From a checkpoint of a small image diffusion model: widths [96, 96, 192], 48542 training examples.
Rows from block 13, named by matrix and row number. Rows with one number belong to one attention dimension. Each number is 128 + 24 x the weight over the matrix's rms, rounded and kept within 0 to 255. All counts start at 0. Numbers have three digits each.
# q: attention query (model.decb.0.3.attn.q.weight, 96x96), inputs 0-95
# k: attention key (model.decb.0.3.attn.k.weight, 96x96), inputs 0-95
q.33:112158095133096160128162111140123086141168116142146154107135164109136103160113116104117109120109138166108136139109124123105148130142149088154128128111123093104130087120138127133127083084132144126115121109090110128117117147097123089164105119146147146129148128128137073111106119141125114097
k.33:146100153110167090122105173120095106119099161131118137148118139136121154138075140156170154158129084117110158152175130122094127129099135149135170135086147132118113116127141132094112122127102120116123149113143127140132135131156123139111154116136101137126129120097112144148122111113134137134
q.34:147123113147155134134113098135082133101135129132129101135113134147129162137158122087146119139087141148120086107115151149134174126110202100105122130105130115085153102126138166123131138155122159147091154160101155101119142133151092089131150116155142127097127142123134160129156108108152128129
k.34:123118147136172113151144141148134105154105094138197134151123126146122110147128128096123145129126155118111167145139113133115124140109100160121144132129135161119145126131149098112129134133155103102126123121121126130113127118143156136086132149162128109147137121132116128080118132118093133142
q.35:137141117096147177122153132159179155145158118125102096143083127130143152092100102156151107103112159125184115143089127157093099111099110126134153124094137090146150131119121153149148147131148123143115164144134132116175123135111115132141117147151093089187183066113124114118197111145112124128
k.35:144148152120084112128147136090129094111115134092158126136100133123133064160127154123088151120157102120073164100125105115168137117193134106139090126180138149159124164119106091091141144116131123126138100150101121100056131111138183099123142147121108150127067139135137163138080143114127117114
q.36:133099130138131183125106142133141194156158134095125154112085150124115156118092129143161145097130100117135101117114137102111135117126160115084133106082133098141149182140110114122138136154122141130164166123122139131126135138144095147158157127113079087138167142110115117109152171121144148146
k.36:141140112149146095131155100122151123114116168153143111158148129127096107087146144137120132140146128132134145113118131158141126123139075111162101139167152163114108117131152089121108112102128127147123133141147112146142102132132164144105112127139183167147104151132138132105101106114103161099
q.37:130156150103143130148111094080130113132109121112151148135142124127107114111138138135130140132083079081107120119203124101129171149133146154124131087129139130136135136139121055110135160146166105111168190138141139159062168112138128111087144133118094088138071186149123108124120121145150129153
k.37:107147097123117153129146115170134173107148155119109106138112141094116150127145093110140127109153150181129099155072107167123112104109120119140117149172113103095096095114103176157175113126100124129131109114130140071153120091121130103153127123130133106135119096113117150121121142106104104076
q.38:064121134139126138122070146130190139142139152140115124075166180084093126132144124122109118169153160146136117132120141113104150128128153140136169153109120147109090110107101128125127136127106137122120110135080158096130150130134128108147146086121112120103137074129133148122131113098105140145
k.38:119145151136121154144141123116087148117122125124122144120096137161137161098113149110096160122056093109130123122172106118161090127120127126179156112145131128159148127112094095120108122126125148141115127133159115149140090151103154136134073121146165144108118156158123121128116130145121120133
q.39:139156121101184143125117143170136098088150112151123111154140106146123106107148099103145139107122138151092118141136153113130119156102124119158143095136174140126098141120101131129158102135149118131109112105205104104163118102115105134108133110143180155122142133104124101149144105113153141117
k.39:124110119121105147130155123118156173139102147087137133135138144099132123174119130130143105152165119117128094143145144142153156114168120159125104165132100110090135102161167106127124107168140157137150110191092124126098155108173120139173121140139108096155125140109128119097091107140096130128
q.40:128145130113111125132101166145101124077139170165140128105165131122115129150109118101181163140140169152126132126133137110111101155134111108140126097096149155128132101112135148115136135112126121137115084120119146144153121112131099121113141111144124159098096145115153139145139137116150089147
k.40:123105141138158126153152121117179140187117140109137154134139157144117137123129126121091099129134098122120113121117107074106162157090131157126150151090130138162150090126134129146100097149147133133142116172116115134110131125160160126127117131119146123132170137114112123120114121151120148159
q.41:096125132152135134122076152158121073104214143110116114115109091146120050126125147122086113105163108179085114171147127182097174168164190111144155148170136128131110094178127153134124087126099103072118132090165104130176120149145132089107121135126140093106123095140139098160137166125138130100
k.41:156109125069130130123172086130097197139117176133112132122100180084129169133130111162112165132078158074175109140162158158130116118119086126130112135107123124140120099104125090116100137070136111150137136101092133157107154158107091113129108155128127160102097132107134140134114106117139130143
q.42:162141077134126100093152107113153063104098116149124137146128094088116114177131146138137121153107142099135129104171141127146098140123135088102139122153102104133100112112110102132114110128122138149113129134125136160094134109171145139152117126113090097120105139145112138089127137100100093137
k.42:127149147083153149090128134151145118121141115103128114121118129142121154123132110119097120134107156152128186135130115140144166117111146152129140162125118104119118116163111146099089079125125151103159110122132093082184129133089129122111122149157142126118144102123144113138123136153113124121
q.43:106137113154154122150085132134144117123140088116134127086119131106111135117105114135151116100141119186130182108093134141080151132130131145124153150080125135116124099144138154109136143128093163120095151136102092086141149134106097135149141081117144145132138105128150155130127098116138123137
k.43:130123116170160142150156133126109079116127131124128118165140128136150134115137128127172121125094095101098111153132114129101101144134171112115095129128125120159143157111133088135130139116139120141098142183142120180076112144130149127099142130159093118125131134106127129095124148104140112147
q.44:151118179143125106128081094109143173105149142081077122110131157118139123142168162132116142133185136144121130176102169161115099096152118154113130186124108134141104163173152127145108104175095112124129131088136110148184086091192100117110147150147155130182140084142095201068104137134093079078
k.44:111133100080147141107149112159131122156153092148174125146126162103102148096123149132137118172052173119126122130173158111166153171132143118099147069123115153107123130099140139139127138091173178135153189129162135160124106141135103144115131131112127102095101149103141086145118117082122173137
q.45:137125119126132145124176123123172152135199117124077123123149104101156134160145119118105137121175172151153110155121146155170125123137133116114106088113121140138130157126160124118109078110128095134091104130118157129172147146139138130161087110143134118135106138123143125092106119170109122093
k.45:124121129091135112071119156132141091090128140176164097111129093145114094103118111129143161135113113087148127144158155130114137125138112144152115168120114126125112120148113131118133088130142147114138144114165122144150103131138132133105148169146123151107121123122152091192143130106068142144
q.46:124111161133152150145162145124142120169155119121131126148123131128089113111133109144141147162124150100150141134150139156112151132126114163136150128115138146112130126077094117138128150109166122089120159140121155149152139137142127174133179159149134107133124122092116135099094106139110130137
k.46:122144136147162144134115101126125137100151130112107147112106111115156122133124122114155128098106129126094146102109109113152128124161149092154135144129123150127132128180120145078123134134125143145074101125125140126112108109133132068144111120123133140144123102133106108147135124127091141119
q.47:116130154132121093132161121117107121093110142138124080179154105172156150101133140122127111161117087095133114133159130173141126151149140119119141114129111173128140134117160125132095168109180103131164129200146143166156123121129153145095152174136128153106139103131137125159118139130142115116
k.47:093121116149123122113115142181141117159163100104134148094125126123113113149123147118121117104168170156128149111108140152146125132136107126091152130135128107137142156144099158122137141143123133114130133095114128086128142129151111124126101158108098084164096120148152128132142133141117120169
q.48:101167146126123088136160173140128105163143143139123153123124112108102100095144134158123092144125124097122136119130122106147124137145122146127147131126165120112084154111116100082117147088173125110120109146142115120129130105140126141146164105122125153108135130133110106108119145142119113091
k.48:106114125172166158117116090131111148114138107143105139132109107128172161147117158131120142140120117164138130124119126115089136149129113124115125109117090095171127125178136145127106117106089143163085119133128140151101078164120109126103108123111120114122129129129166160152133093138113136101
q.49:138103123132165137158071113137169105116147085143096154105138104101120133101152128085064126117167167158071153141096075132108080159102125140151143113169154098096107080125105136125139115138112112105110096074097112088127167119155158125102100069088100138142091123110151122155108133133146123137
k.49:120173134108078121106177153102098114127121156135113093142121126140127115131108154125164120145089099100179092116155150144118176119152166124091148109087084109174162076123142099112148104108190111118116136139135134130128098126126117111136130165163161107109111144159114134120138178116131135131
q.50:131109128140153161162110104125110168140165147126102121120128162145127132120113121134143124119166118105122114095121149132150164135125143117095131092124122122138117168112121140099121157149120102122162149147177132097126155133151115140156145101134130129133115121123116115145131165169138140138
k.50:126122105150104128129122141128146150141136129154140126145127143111107123088130128144110158098125104127115108146126136150101113124150083148168123157137124122123162123114117127137150136130109137129131177127102162135101109115140101155122128146096163145144103148139105122140116136101107137122
q.51:143151132119127146124151133099154093143099124124145088113111112100149097134129129114105121134164129123107136096116154149153140148158139110133112123157122141129105130096127122087134104142132139138137112117109181118178114141109105157139141149112133153097066149134122161117094123144105161120
k.51:160104125091110088111140099136154124107157123136112087099139127147126132127142066097143183110106127132125110168137124147141101107108110121157105131089153059126125129130141121140146116145177141134128135130158130156126135138122139102122137112125133108181155106127132156154163124128098137132
q.52:120120087111109159126161127165144161177157123128126133057130131133126127099157118134151140107122142171125130125097124121152155118149135120107121160161132102106130163180181203150155139173070139155161126146146099088125127105087114098167108106126149141144147120124113120138162165129122119104
k.52:124103168119070091109166155106118141081096117128137142127130119124179131144104125153141112119133094090142119127188110145136091159084088132131124119126145168118114132096112105115153138103126108116175148146116188140140120137125125181104148117115118121099132127150086122152098116167147124128
q.53:119124138129103122117116125096142105104132145129148121126132148148137117095105126143132167109064081134120115116141128102083151153145133127136150136158155127128141094166125118130125113099147120114123147118091142128091126155109158166129141132126167108077098158133103105134126132112115165146
k.53:160115113169129136129163118126133153123174138120097124082128155078112158102116115124141117113172155131160093141097145127172123111122148139153114137124126143111132121126114092113130118151092136124124127073161141135118128094143091119146149122157121130155143106136150158138165147125136126091
q.54:134142128094138143137176143120121087124120143167148122181101108116140099129113162136132125185108096055146106137135145140101152160113070108137115151134138143166124137130107137145123107118199109139140157128135117193141147133121139200128165189135124121145204140136108132125120129126112177154
k.54:170124135130140140135074129119168125114113134092082167086153136116127131108137099120114144125178145185089158119114124086140113127127145119123142123119148098099099132153140128088159142178091109142111100153134101109119131115172098106137105115138141123164117113133139147103154102126142124075
q.55:110106099157139125094096161114136105119063091096102126152122137158108110113122122135149110124107092106122111111156103102124107144127116088114154121156125090118171150112137094123129093147184144114172184091160113107095121158120189119135139110148140119106139149129121090135142151149089177170
k.55:163146118138124111146124129150133129133151121139121162139149148114162142161085125140154131082151145150167108172097132186092088137100105146150107146124139135086114125117167117112113149176082125133086124127068151154104116109125117092156107154165134163148129138144154165104084132125139121100
q.56:110135179146113092095123085121122114110103180132140138102137208162104109163112123116117118132167120131157176119172134101107106135138117129115161123088135177154100161120142127120106115146147154125169110139134142116150153134096141161137150139109119137140179102172098140126136117150116114156
k.56:148088100078130150150136100164128167169153089116159126119131123133153129139127107142097135093151125133103151114112086122130160105127157143141125153126163120107122152126142118218139158113125139182113168118107127149146127154090106115125129115103131121129113122170126156103153129135153099136
q.57:156122132139126126140160122122120117130115148165087101150106100133110125155136151151137111139114115103127107110136119120134145098121124111125113129170099151099126092054085112188142151119139120104109179105129144150158131130141136146142118164132135132093098094107154156140127129140107149149
k.57:106129133113134132126098153134092140141151101092151149126104159159156118131121125138116182105105116124114127135116142120152132150152116137123162130131131151168129156141140140121142169139152092099119092103111135083137140122116142072123135103093111121172166141088109145130097144178158091125
q.58:157122093147133166171097094164120129116148102138090132121101149147122133111162100086155122149134172147097140125096140114167133109151147119108137120130154097103111125124118163116142152156123123110125122111154102117132127127110139124159111089127118152161131124143121111162166144132130111105
k.58:098126145114114101118147134106138107130104095163158157133150124126123117149104118151116114133142112094117135117181133160121149140122114135121099129115108128139168107113137129120122117124152135159122122154097147092077118136129107141110154172115114149130121153137095161129097125114136130144
q.59:105138127147122114132125106129116124129125114142117133108162131115127113163128155112135104141153119109122119087155138120133105140154160106152099074140119111130119120096119085121127140118118134105156106147129181105126128107170118138115118147120124146090117151139143131138115133147136134109
k.59:105092118123120144128126103144147156115163125156132126118117135168123140139112124138101154100091152139163135143117140131104123114108094135093174135138119109106128145152137143155112123138130115148133147119155109112151124144099138174140138134098163121147106100103116110107143124141118099150
q.60:126151152130145108112132101101107103132152155138157125131116156168121136134154139144116137145093089118132136150188159078139158145144110148105156131147157142131173159097121105156130109164163132112155161142157103131126137154147187135102143132115154093135131151135116113159086134100138117121
k.60:116160108094139136129124154170148164131170159136156157127121118102129130134085112149165092141151139141148130122111145159126138099139154111119127126097120123106104148169114162128105129097113164115126148108150169091137071111201091096128102130146115109127115136113196092119143146160127128134
q.61:129114146112128121133178108125120131170123130088099097165105096133136125138168170140114099145155119127158137152125091157141101089152105147131152136128130120162156166157158126154136095154132094125139135140188105175132137100112138132105156163139144101159148168148087122130144125175132109110
k.61:133135140077143130139113139145115147117133137141160131120144112153139115149139093156116154129138142121122123102133130130134120137126116112138110121131114169095090146120117176144157182105116136163131147168079150088143148147127095151136143098150117128086099139123143123118118134104148110122
q.62:141115129119146131140170130121107162138122127114092109097085089131133140095103157142159169119111140132110147135106140150122117154146091116091130138120116132142142137151160132105123112137108111137162126097115128152148096113140109105154135143168135113155091149101115147110140136106120124112
k.62:090125121139139095134123122109137078156114170123129164153153163129110090116158099123136114123144132128144105144116142106121141131108144139143132096114141105128112135080132137123126156082164096117123135149146119120097157121164124124070122153130103105143145126145151114137132108107120161113
q.63:119154083098138114157146125163123089131161119153163122132093131116118144122116142137133108111068115137108109152120112100128160124163152124106126129117160097107130123122127125127138166113124120138128159125121111121094113135110139140121131135141119129138133130113158120126133143106133148086
k.63:112121157152153114107110134131106116121119132086126139105122140094090123132116139139146102125160125124141176124118109116122137150128150122093145110110111136127125162088116115105112122132142132102110139125118175131117113127130123104104132114112104105124153124119148144146126107141117113159
q.64:125107120138118148124128108129145194140099168119132112143130160138101114122113087153132131154102075144142123084143152089095115120160109138041109173137120125073100053160129110065144150121146123131129104135120138061127130116165148101149134110095121150125157091118106131139158120086132150135
k.64:123102131173072174139092112133116131110127175110138142114172148145117135130141036115098134145114075152128109124157131094094123124176103128079111149116153103118137069153151107092169144137114135094103122155127122093078135085128114098138090119168136132142177124114114125105147135139106145125
q.65:115112126145118141109125130161102121073083120076113101156150102134101092113138147147133113106137112154103124121136094108083091147081144151148078103147135151119074142144121106142093086152109177128101147188105131132085138157126162127154131127093131079168132106106121174105102100149124122068
k.65:138147152135106140099115160102201066121121127132126113120169148095140086126131178163141124101110146180076144120068176108104155115098148131140106118173126093123124162147126155132108122132090140088104179211152105174123196138104163112088136144126104135133128133121108150066141135139128127088