config = dict(
    train_examples=48542,
    objective='edm',
    blocks_per_level=3,
    scale_shift_norm=True,
    residual_init='none',
    adamw_lr_other_params=0.0015,
    grad_clip=3.0,
    ema_decay=0.999,
    steps=9300,
    epochs=12.3,
    adamw_weight_decay_other_params=0,
)
Rows from block 2, named by matrix and row number. Rows with one number belong to one channel. Each number is 128 + 24 x the weight over the matrix's rms, rounded and kept within 0 to 255. All counts start at 0. Numbers have three digits each.
# convs0: first 3x3 conv (model.enc.0.2.convs.0.weight, 96x96x3x3), inputs 18-26, a 3x3 kernel for each
# convs1: second 3x3 conv (model.enc.0.2.convs.1.weight, 96x96x3x3, transposed), outputs 18-26, a 3x3 kernel for each
convs0.27:125100129202103080128115138118161126115112174117113108160125131132112113147083126074154137141083179128129158117108133126115101142112128112081143110091153089084145116127171118125163086126146076123123173135138116099110131140121114124128125107105
convs1.27:126147124191122073116146095101125125134137106110114119093100145097102143152122140099133133085158164108102158096134118109139127152119123170115128129113102153130098111138136107138140157126126139146141124140087134123143151126102133106127139133098
convs0.28:146161169085086145098149161155125133136140126129118141088103108099094149148176133105137146111127188149157171092110128123119124115149149143153157150144122153144139163118163147129128136106141141142102135147106118143124147146130149151122133138157
convs1.28:091123139118133137111104153109116143132122108147163085121070139102134140141143134091099105097124141132128168138127135127129131119133139131130129144118120150123123117129117104129136103113121113141112118114136119132133095112110111107128134124124
convs0.29:126101101173134141144149164119159123104139116143145137145096122091134133144102150162107115120141093102167168159121160135115159108123122148120173165135110114083159102119116173175145119122144152120112148120112152109151125092142135143129150108142
convs1.29:091123150137095157131094091140130170150106150141126123119118140128110110117173129096069118133131129143164108135140118122131149093109158112116163137086099110086119143169145140105123118156128160188144116157128099130090138116095142109144114097128
convs0.30:120106144112123158129110125167123151130123159115115157146132152138065108145093139106146126114126166122112135113128123104110143127127104075101143119048156091118175142161155107121168087118138156096114116114133129132119102137104089110145119113123
convs1.30:116132132111146105097181161095123130165117106145110150119092129081088110123102126118143121087137136130103127126110120133105107168124137133140107116124063146113124118110160116146127121129151116096091114155135143151142112124126128098126143097135
convs0.31:117147085191080109075041120136113119120121140114124105119120154121135142132140134099148123110113154113121099114124129127127074107100157035105178129185107180077039154126165134094103173115090135158122108152136094089143097144120134115077168123113
convs1.31:199150178129162159150180117141133133131169132095150107132132093148136113111119150153119115144075144144149186117157158153154145102114110104143119088100088120101115160122131125184163132138144104102142118135136122123139142116125122125130141106116
convs0.32:155131134255062155159081121061152113121177114142121131132147112099116141122135094118110137086160130147123119116095151070081160091100145047160162106255082162124102076097132109112119099079140155069130111121119120131089127120113173115092173099106
convs1.32:140108119157120072103106120121039050093016020095022083135136118124154131126138157129112140144086125117116123136151141127136160145145139090149130110100068119123119107130148108142168152174143131132121143117145116110153142163151157165144134162114
convs0.33:153160127103108138128110126095144131136144133106122146120126133134165130128137131127137124130121130113137108103121110144066113100133114132124144142171084129116107133122152125065125156115115140151115166108156098151125131157121130091151127137128
convs1.33:136147172135043144112082116136137146151167100144146151117111154120065158116118110126135119131121135140125126103127141125141120179126139127128150184096101119132119111137159121144146143144139134123110095127165111135140126154124144049109122124112
convs0.34:149161130105155149103100161152155138114170131140121140113090142099141088127125110117139138113154099117148124093139113102115169113115120117089144118115127110116162090111166061104104108130093141133178119132131108078115152101179165177059157148152
convs1.34:100155136093102121067129132137129108135130133120146129140121120169152123168151118119121112127135127076091097141132130131122119164148148111119133087140093106081177132119155108151174108117143134162177136129127112145140124138135136120139127137112
convs0.35:088097108060112075092116017136134124147080124124083133127120128124133150118147134113109150137198110103121073145136126111114132130109123084107105108076075119109000128122118138142137147130149127137159088148136126140104112109125120142111168134144
convs1.35:164100183121125179159149128099166152138177109133158109118089136117154127136154113188116142132094103099151117123131141125133091148129107111143137112174144121090143089112109133113089121151100122147103122124147097131142131128130133142112139111130
convs0.36:146117146115125136125152137125110139131103123100140139114119102125123144111139108114120126124109116112131107133108172115058123155096137143119105133126086126098137127116123127111113136133103143134118131164148158134145175174137178193148154130132
convs1.36:109088128106092132103113139156147136165144155154162136110087126102061093136075141124100115143091063130137143114125103131140119119113107136169133138150114136137143129119127122133142083114121154131127147109104142129120143118111118103087125122118
convs0.37:150159131094129133130153132121119117087153136114140138100100119141150127141116138115126117091120152136144142120108136176083038128136104118105097147047152097063128105058095149123085155146088139153149152113120123086108151145131134075127133108121
convs1.37:144112145110129135159103101137093149093060193108103162134168108131121114131144121110083157092079183139114175108111119131095104127143123094108133053093059128155063121133168170125154180161122136145106100110123131085084122129108135130127140137102
convs0.38:094127124103152114166146174094114131131155109111124103159170124125070101134118129126139139142120145109133122118131125121111124112119137108048083037067229166215172097115139100142160142082116093082116114106116128161140116130137095091130111102095
convs1.38:136114139137084162095143134121139112199095086134117137153127097131046105115104136106131146124124131108154130129113129124136129128116123122052167078109108113121117126133129114099119156116194126114140117163130126121084134142111130113124112131131
convs0.39:144159133153147139122109151130148083130211106106139143131141120158166129129152105131173144151184101129108129100152154085139171119117139162182133171153147127082117074097111093097142168103141124181108101181161153155091131107117131097109134153132
convs1.39:125162110142124114155131107140120135152080094151120117194162132165045088115070111111174134168084120114128105144123119126125126144120117131152115160075124125074106167116108136109090155168161152101144108130123148120130142118129145116124130134122
convs0.40:100135109147151128130086156127185122153125074143125160068036143117151229144217122179150166135154105096112133205223121133086081089070066117028142109225184154159075049147234166144066100096141180136177181183141134124085116008155043140225147211145
convs1.40:101166126153152126128125109124123113118113154154137147100148143153074087141123128138079131109118132120156144119129121125127119132074145117105161085101144108100123152111115122169178137150142118110121112080082128092111141116122091126140127146154
convs0.41:145121093163132170096152131109191122097138104171108154125095130125126127117171134149182148122116112097117103140093149131147162136138140152154132134133114144129143095075133134132123125155073162170141135142121137101094112109119136109119133131127
convs1.41:125121081117146142162143094091140128161124148096141100132129132095105117129115137135192127091144134123136131165130169128097116110097107181127108161179132119168195139185144101162126152232148129112125146142115140117118120126133124114120113105137
convs0.42:125151158158095146150131151099166089118172117122143094097122156121060187131095140150163116139138134139120105127137132108145116112091122115127163120072227097129162172168067187147026133139054169118100094077146116074109114093149130089166132096126
convs1.42:112120125086120114135129122115104120118153117116109134131142115142097100126127109123110121116124131116114148126121135121133139123124136132140151109095118131117126069171138106163094131093126133135151136159146157138128145119112149127134124147151
convs0.43:136095115067090123099102144130117135115123150120101156141061085199118075154119117124132135096142150098143143116143143084167137113134135140090131164069104145067113144124115146152113108176122135112163132086125139126137089109146170054062110126093
convs1.43:156175178175145197142116110155126122113140097120136113164169085132115140138154136125121157135121206124115139123106170129133117159152135105158107099104082103123088131088119136119112166111118121105123131142080121147136124117158091133142109122142
convs0.44:185124123226108155135120108153120130144128127168126113111115128134089123107093155117110142121146152109153139114143117155172083125150105106165108110235097128152106141123161131122124118152166089147100122100113099120132120117147094065152108104131
convs1.44:128154142087123187132143177111190196131209162143191155157098119111134116137121101134118174142152121132156145147106165157149139137128137111117127153115148141143144134116115138076127125137088108108146109183125107113121131118104155071134129105122
convs0.45:104155140063082096099143131158158087097122133130135154143183157095068132117112101089147118145118158151127131127115092106100086105146085113144128106064169130119131080045132081161110119153150119117116114174124115163138112157167131138097096105145
convs1.45:121108164117125166157153146131140126097159149072117103137130147099100131161141152148172085100175138076104125133118131113163134149146138201171099158077081121132130167119147098147190100122108118116115146122129110103155120126127138120118118137135
convs0.46:114121124140116129138132134128182131128159109113136107143153125139150137131127147145138089160185096132095104108087131116115107139122128135116120132037053096076105137136120136124094114149115148115135153143136146125108120142133137121114145129130
convs1.46:155096172171095213115102145120134134133095113103102149145136135093074092138096119146129137132108087178140117134098099106107153131144124205115091220139190105093113113129141120130137177101156119107148098093114107122098132095137103086120138122132
convs0.47:119086114147097153120127124120183137141193161130168141122107111120125114116099094110103114130100152099115133160119132081000090128080115128132150112128166121145159097105124098087141128107142143146097136086074116107100116130161130255126131122152
convs1.47:110146120145139164140169103143103151084120126161125167148162153153255154169140150134089107110067100128096154119111135121081101120123123079134139097183147115141149119120136090148156154126128114139136158079081107179128131126139105168135123139135
convs0.48:132118131122157103132138110140119124129097098140120126132136129100150102118109135119132119144146186109126118143172141140150158144115168119126130145182122129125126131104131126117108129083134158116108113158154178113129117122176160145133146173157
convs1.48:104137104157156108140147105158108160154033097137142116122129123166108166115163107135096089072123102145097141149105133139030123138086138117104147128145099104143105147176120137190120126128146183145089151151154141103137145120124175160093139158121
convs0.49:127126092124092097097105098131069136123101140116132180138108139113116119127120122155150129138143103124130115112126117124128106125097124101112071104060052109093116157150129129142115133124119107172129141143165150125131125132158142126123139113153
convs1.49:162127130133080134164061110090125134107159131119159120139121147158154105122134107112140128142104110125139094147106117140137151121166149134148137112112154135094157133110144111152158137142120125114095098100119119108118147150117162140127127131130
convs0.50:127110107065211134135172111112147117152125073158074114147141099126157131141107112134136134144081107127117162097138145114202166119177142103099153134150213127180055109142128120186122113119165107118127127131134126114079156153097126079089142065114
convs1.50:154138123139168120105153125131173130169157106155121116160145133139131142133133150113113136133142137132145131131146129114122138143127131125141175104116115130144117115127136098081141189187174149148111132135123117124153139138138148128137124126133
convs0.51:145112136144087124143125148120137151119142162122149150122128139136132151156133162152152135141144139120153151138126098175169113146148094133122080148112042126108076139157153109204185106135155101107134108136113135108097151132113124123111122142127
convs1.51:123136152131134141095134157102109167098104130131119141136114119129119135116121111114137155137111136117113122155151140115142158141154142075143112033096078120158134123122093094086087114116139118136112142147145150149146138140123159104115141112131
convs0.52:128139119116099112068082120103125139147168130165113116129129123125131133138121110105107106159137122132138161113138141096150132134138133119082149117183088111075161155108122110143121133122132136130143104106113139161169099099137151154101105144131
convs1.52:092140118146118125102122105117123092109116159134160164152144113105118118116131155120111138113142133130160138118122133112114106094117107108154111144073150097144157140164140139166196123199172126116147147166115114116096123146123137120109130118115
convs0.53:063146105089110112119132124085097098127113104090117106120136090117137157074126073141162118150161125120160116115158082142146142125129116093115112125063103136068095113119136120125114102110130149100138122127127115130119135129153120089109125140092
convs1.53:121118141113116108111122136116128146172109078151148118132114173099096133144111149134109105132084081162097115149122125156116126125096118113141135123153168117113187160141164126147127103121153098111113108114120132128089124113148129129146110128139
convs0.54:151135124143141142173089122125132099126155124143138115141137125143214153117199123139153127134218143120165127148159143142119126137140151153129150128198122154182147127148138137131137145171130112110113143126150121157137144151123136090141146131154
convs1.54:145155107141160123109137113118069117111127119109096124135057127076000125150131113115086161143080150138120140125117119102127125121100110104089105140163122121113060137081165115112154172114121107105120126133100138125147140134112090114142129108142
convs0.55:153072080164097095138128091104132132121145153190099094103123137165102088095159152135141105092162172111089151146147113126140155119102129090120137099124060117120151187135065254172170000074103122149133157074115075154164081133119152132121133155125
convs1.55:117150088099161151203109200136140125153156145135170132110109133144119087121114114150147163143099143162125122110124087096106118112121131140175121131142111112128141136113095157135090126105099070141113173161142125127149135142142128127141142118115
convs0.56:182139132088131097158171102158103133139088156122146131145137115166150079160102097092130125108176129132134128127123132143135133122125152136168091163116091130113149136152137165169129111152158151170142106177155152127081104128116163131093157166126
convs1.56:124109090109139076133184091134134094097144089116101107140166104120121140145141148104077139121129162124135171141124094134152102122136089035139161106156061153098101136137139119124123118126129150078106121084149125120145119128127116158100124153128
convs0.57:129103121108086101139110099141149111115120098133130122120111149083117134108129142147132120128093151104125115125109141130164123111168156093114148101071114125125100137131130116134108140142107146152094161125118096105158119143137114089114137098132
convs1.57:128166085186140143144073147109157143154145140142119121145154138157144112088098121106123148128206136158143069137126133123113116097107132115175138150142150168094162103079101099107160133118124087132118157133144149078077098141139097132145126146155
convs0.58:123129154148063169158135128131121138109087136140134125126150138110072145112101148123138127143161122130142120114143100153094140116121118127114137111013127134125170148099118128102125106132131155119110151150125119136113147106151105092123118067137
convs1.58:163134131165070072130102081130088137137104162140127147113133142124188140146116125141088103177110091127129121135146118118100112131130136056104143127185129116139167089094213204058158187144106123108111104065104104151175156122114116094134125131130
convs0.59:132162145120131160150137144110214159119126109133132162150148142102181152100105116120112143139128124145152127091035098131137126146217123161149145161149120113124157124118147156127109127168128107108113148111118102136144134187112087155157116077138
convs1.59:153140124106159105128119103100098123129147134067071125157095151099080146128160107099079121119131135107148144113076089160140140120078152148104122110108119133140108121103117131124080104126103106092096131083093115111135097085115153161149210205172
convs0.60:142143135168059104130096106132135134121125127103117150131162124136049092108095158137101120122148156134141102124131134090084088101115135123133132143143066107102148145133175146126168140143120142154127129095077146121156135152142112108108115120125
convs1.60:171120146102160175148129080128153117171153094107121118127065149101099160144133110118138122135148142136143108145138158113122124140144129198120085171137136101190155131157142134179121108123121123083157123124120118119101109134124124106125134124153
convs0.61:140107123163116127151168134107118077144125146140130127148124140162091125107120115138152139173149163125132111130105145121138113120132123104103115108158146139136131124141140110118145106109143107121129130129157144114133136138143119134160135140133
convs1.61:125123128143109099116130118122109161119094100180090131131114160125121090113092091133112141073144115143111124124122134119114105137142122165105100181113105155122132110154160134110132118153121112111104088129138168164162128116133134100116137099113
convs0.62:092127139107132142062102139130081153171125095127112115133127153106096136135108137131118104127152165103134122159120120130134120125132147099125094148114186140080161142114114145132132174119090132119112099104110120111150132107178129149101123112174
convs1.62:142150108141171155151142189141144107184133070140144143122106170163095080150111146124127173092119172112130108112158139149137102132122094108136117140133101153126135125115051105136076069149096147119161110125124108142113113144144138112126141123143
convs0.63:123126131135096129131133114154168164172092125116155195141101145104008127116096123122121113109082101139119139141137137124094143128120115134145152165082112123119158134122107113110170151117120087132158134123144116151122124133158132115124142112124
convs1.63:113129146134136182114113139070141109168180104111125121146158158165228164134170120121117130155219154096110132129133119134160139167124134163128107191154108111080104152143137088149156100090151141114109110161145112136122135136107118123105119102125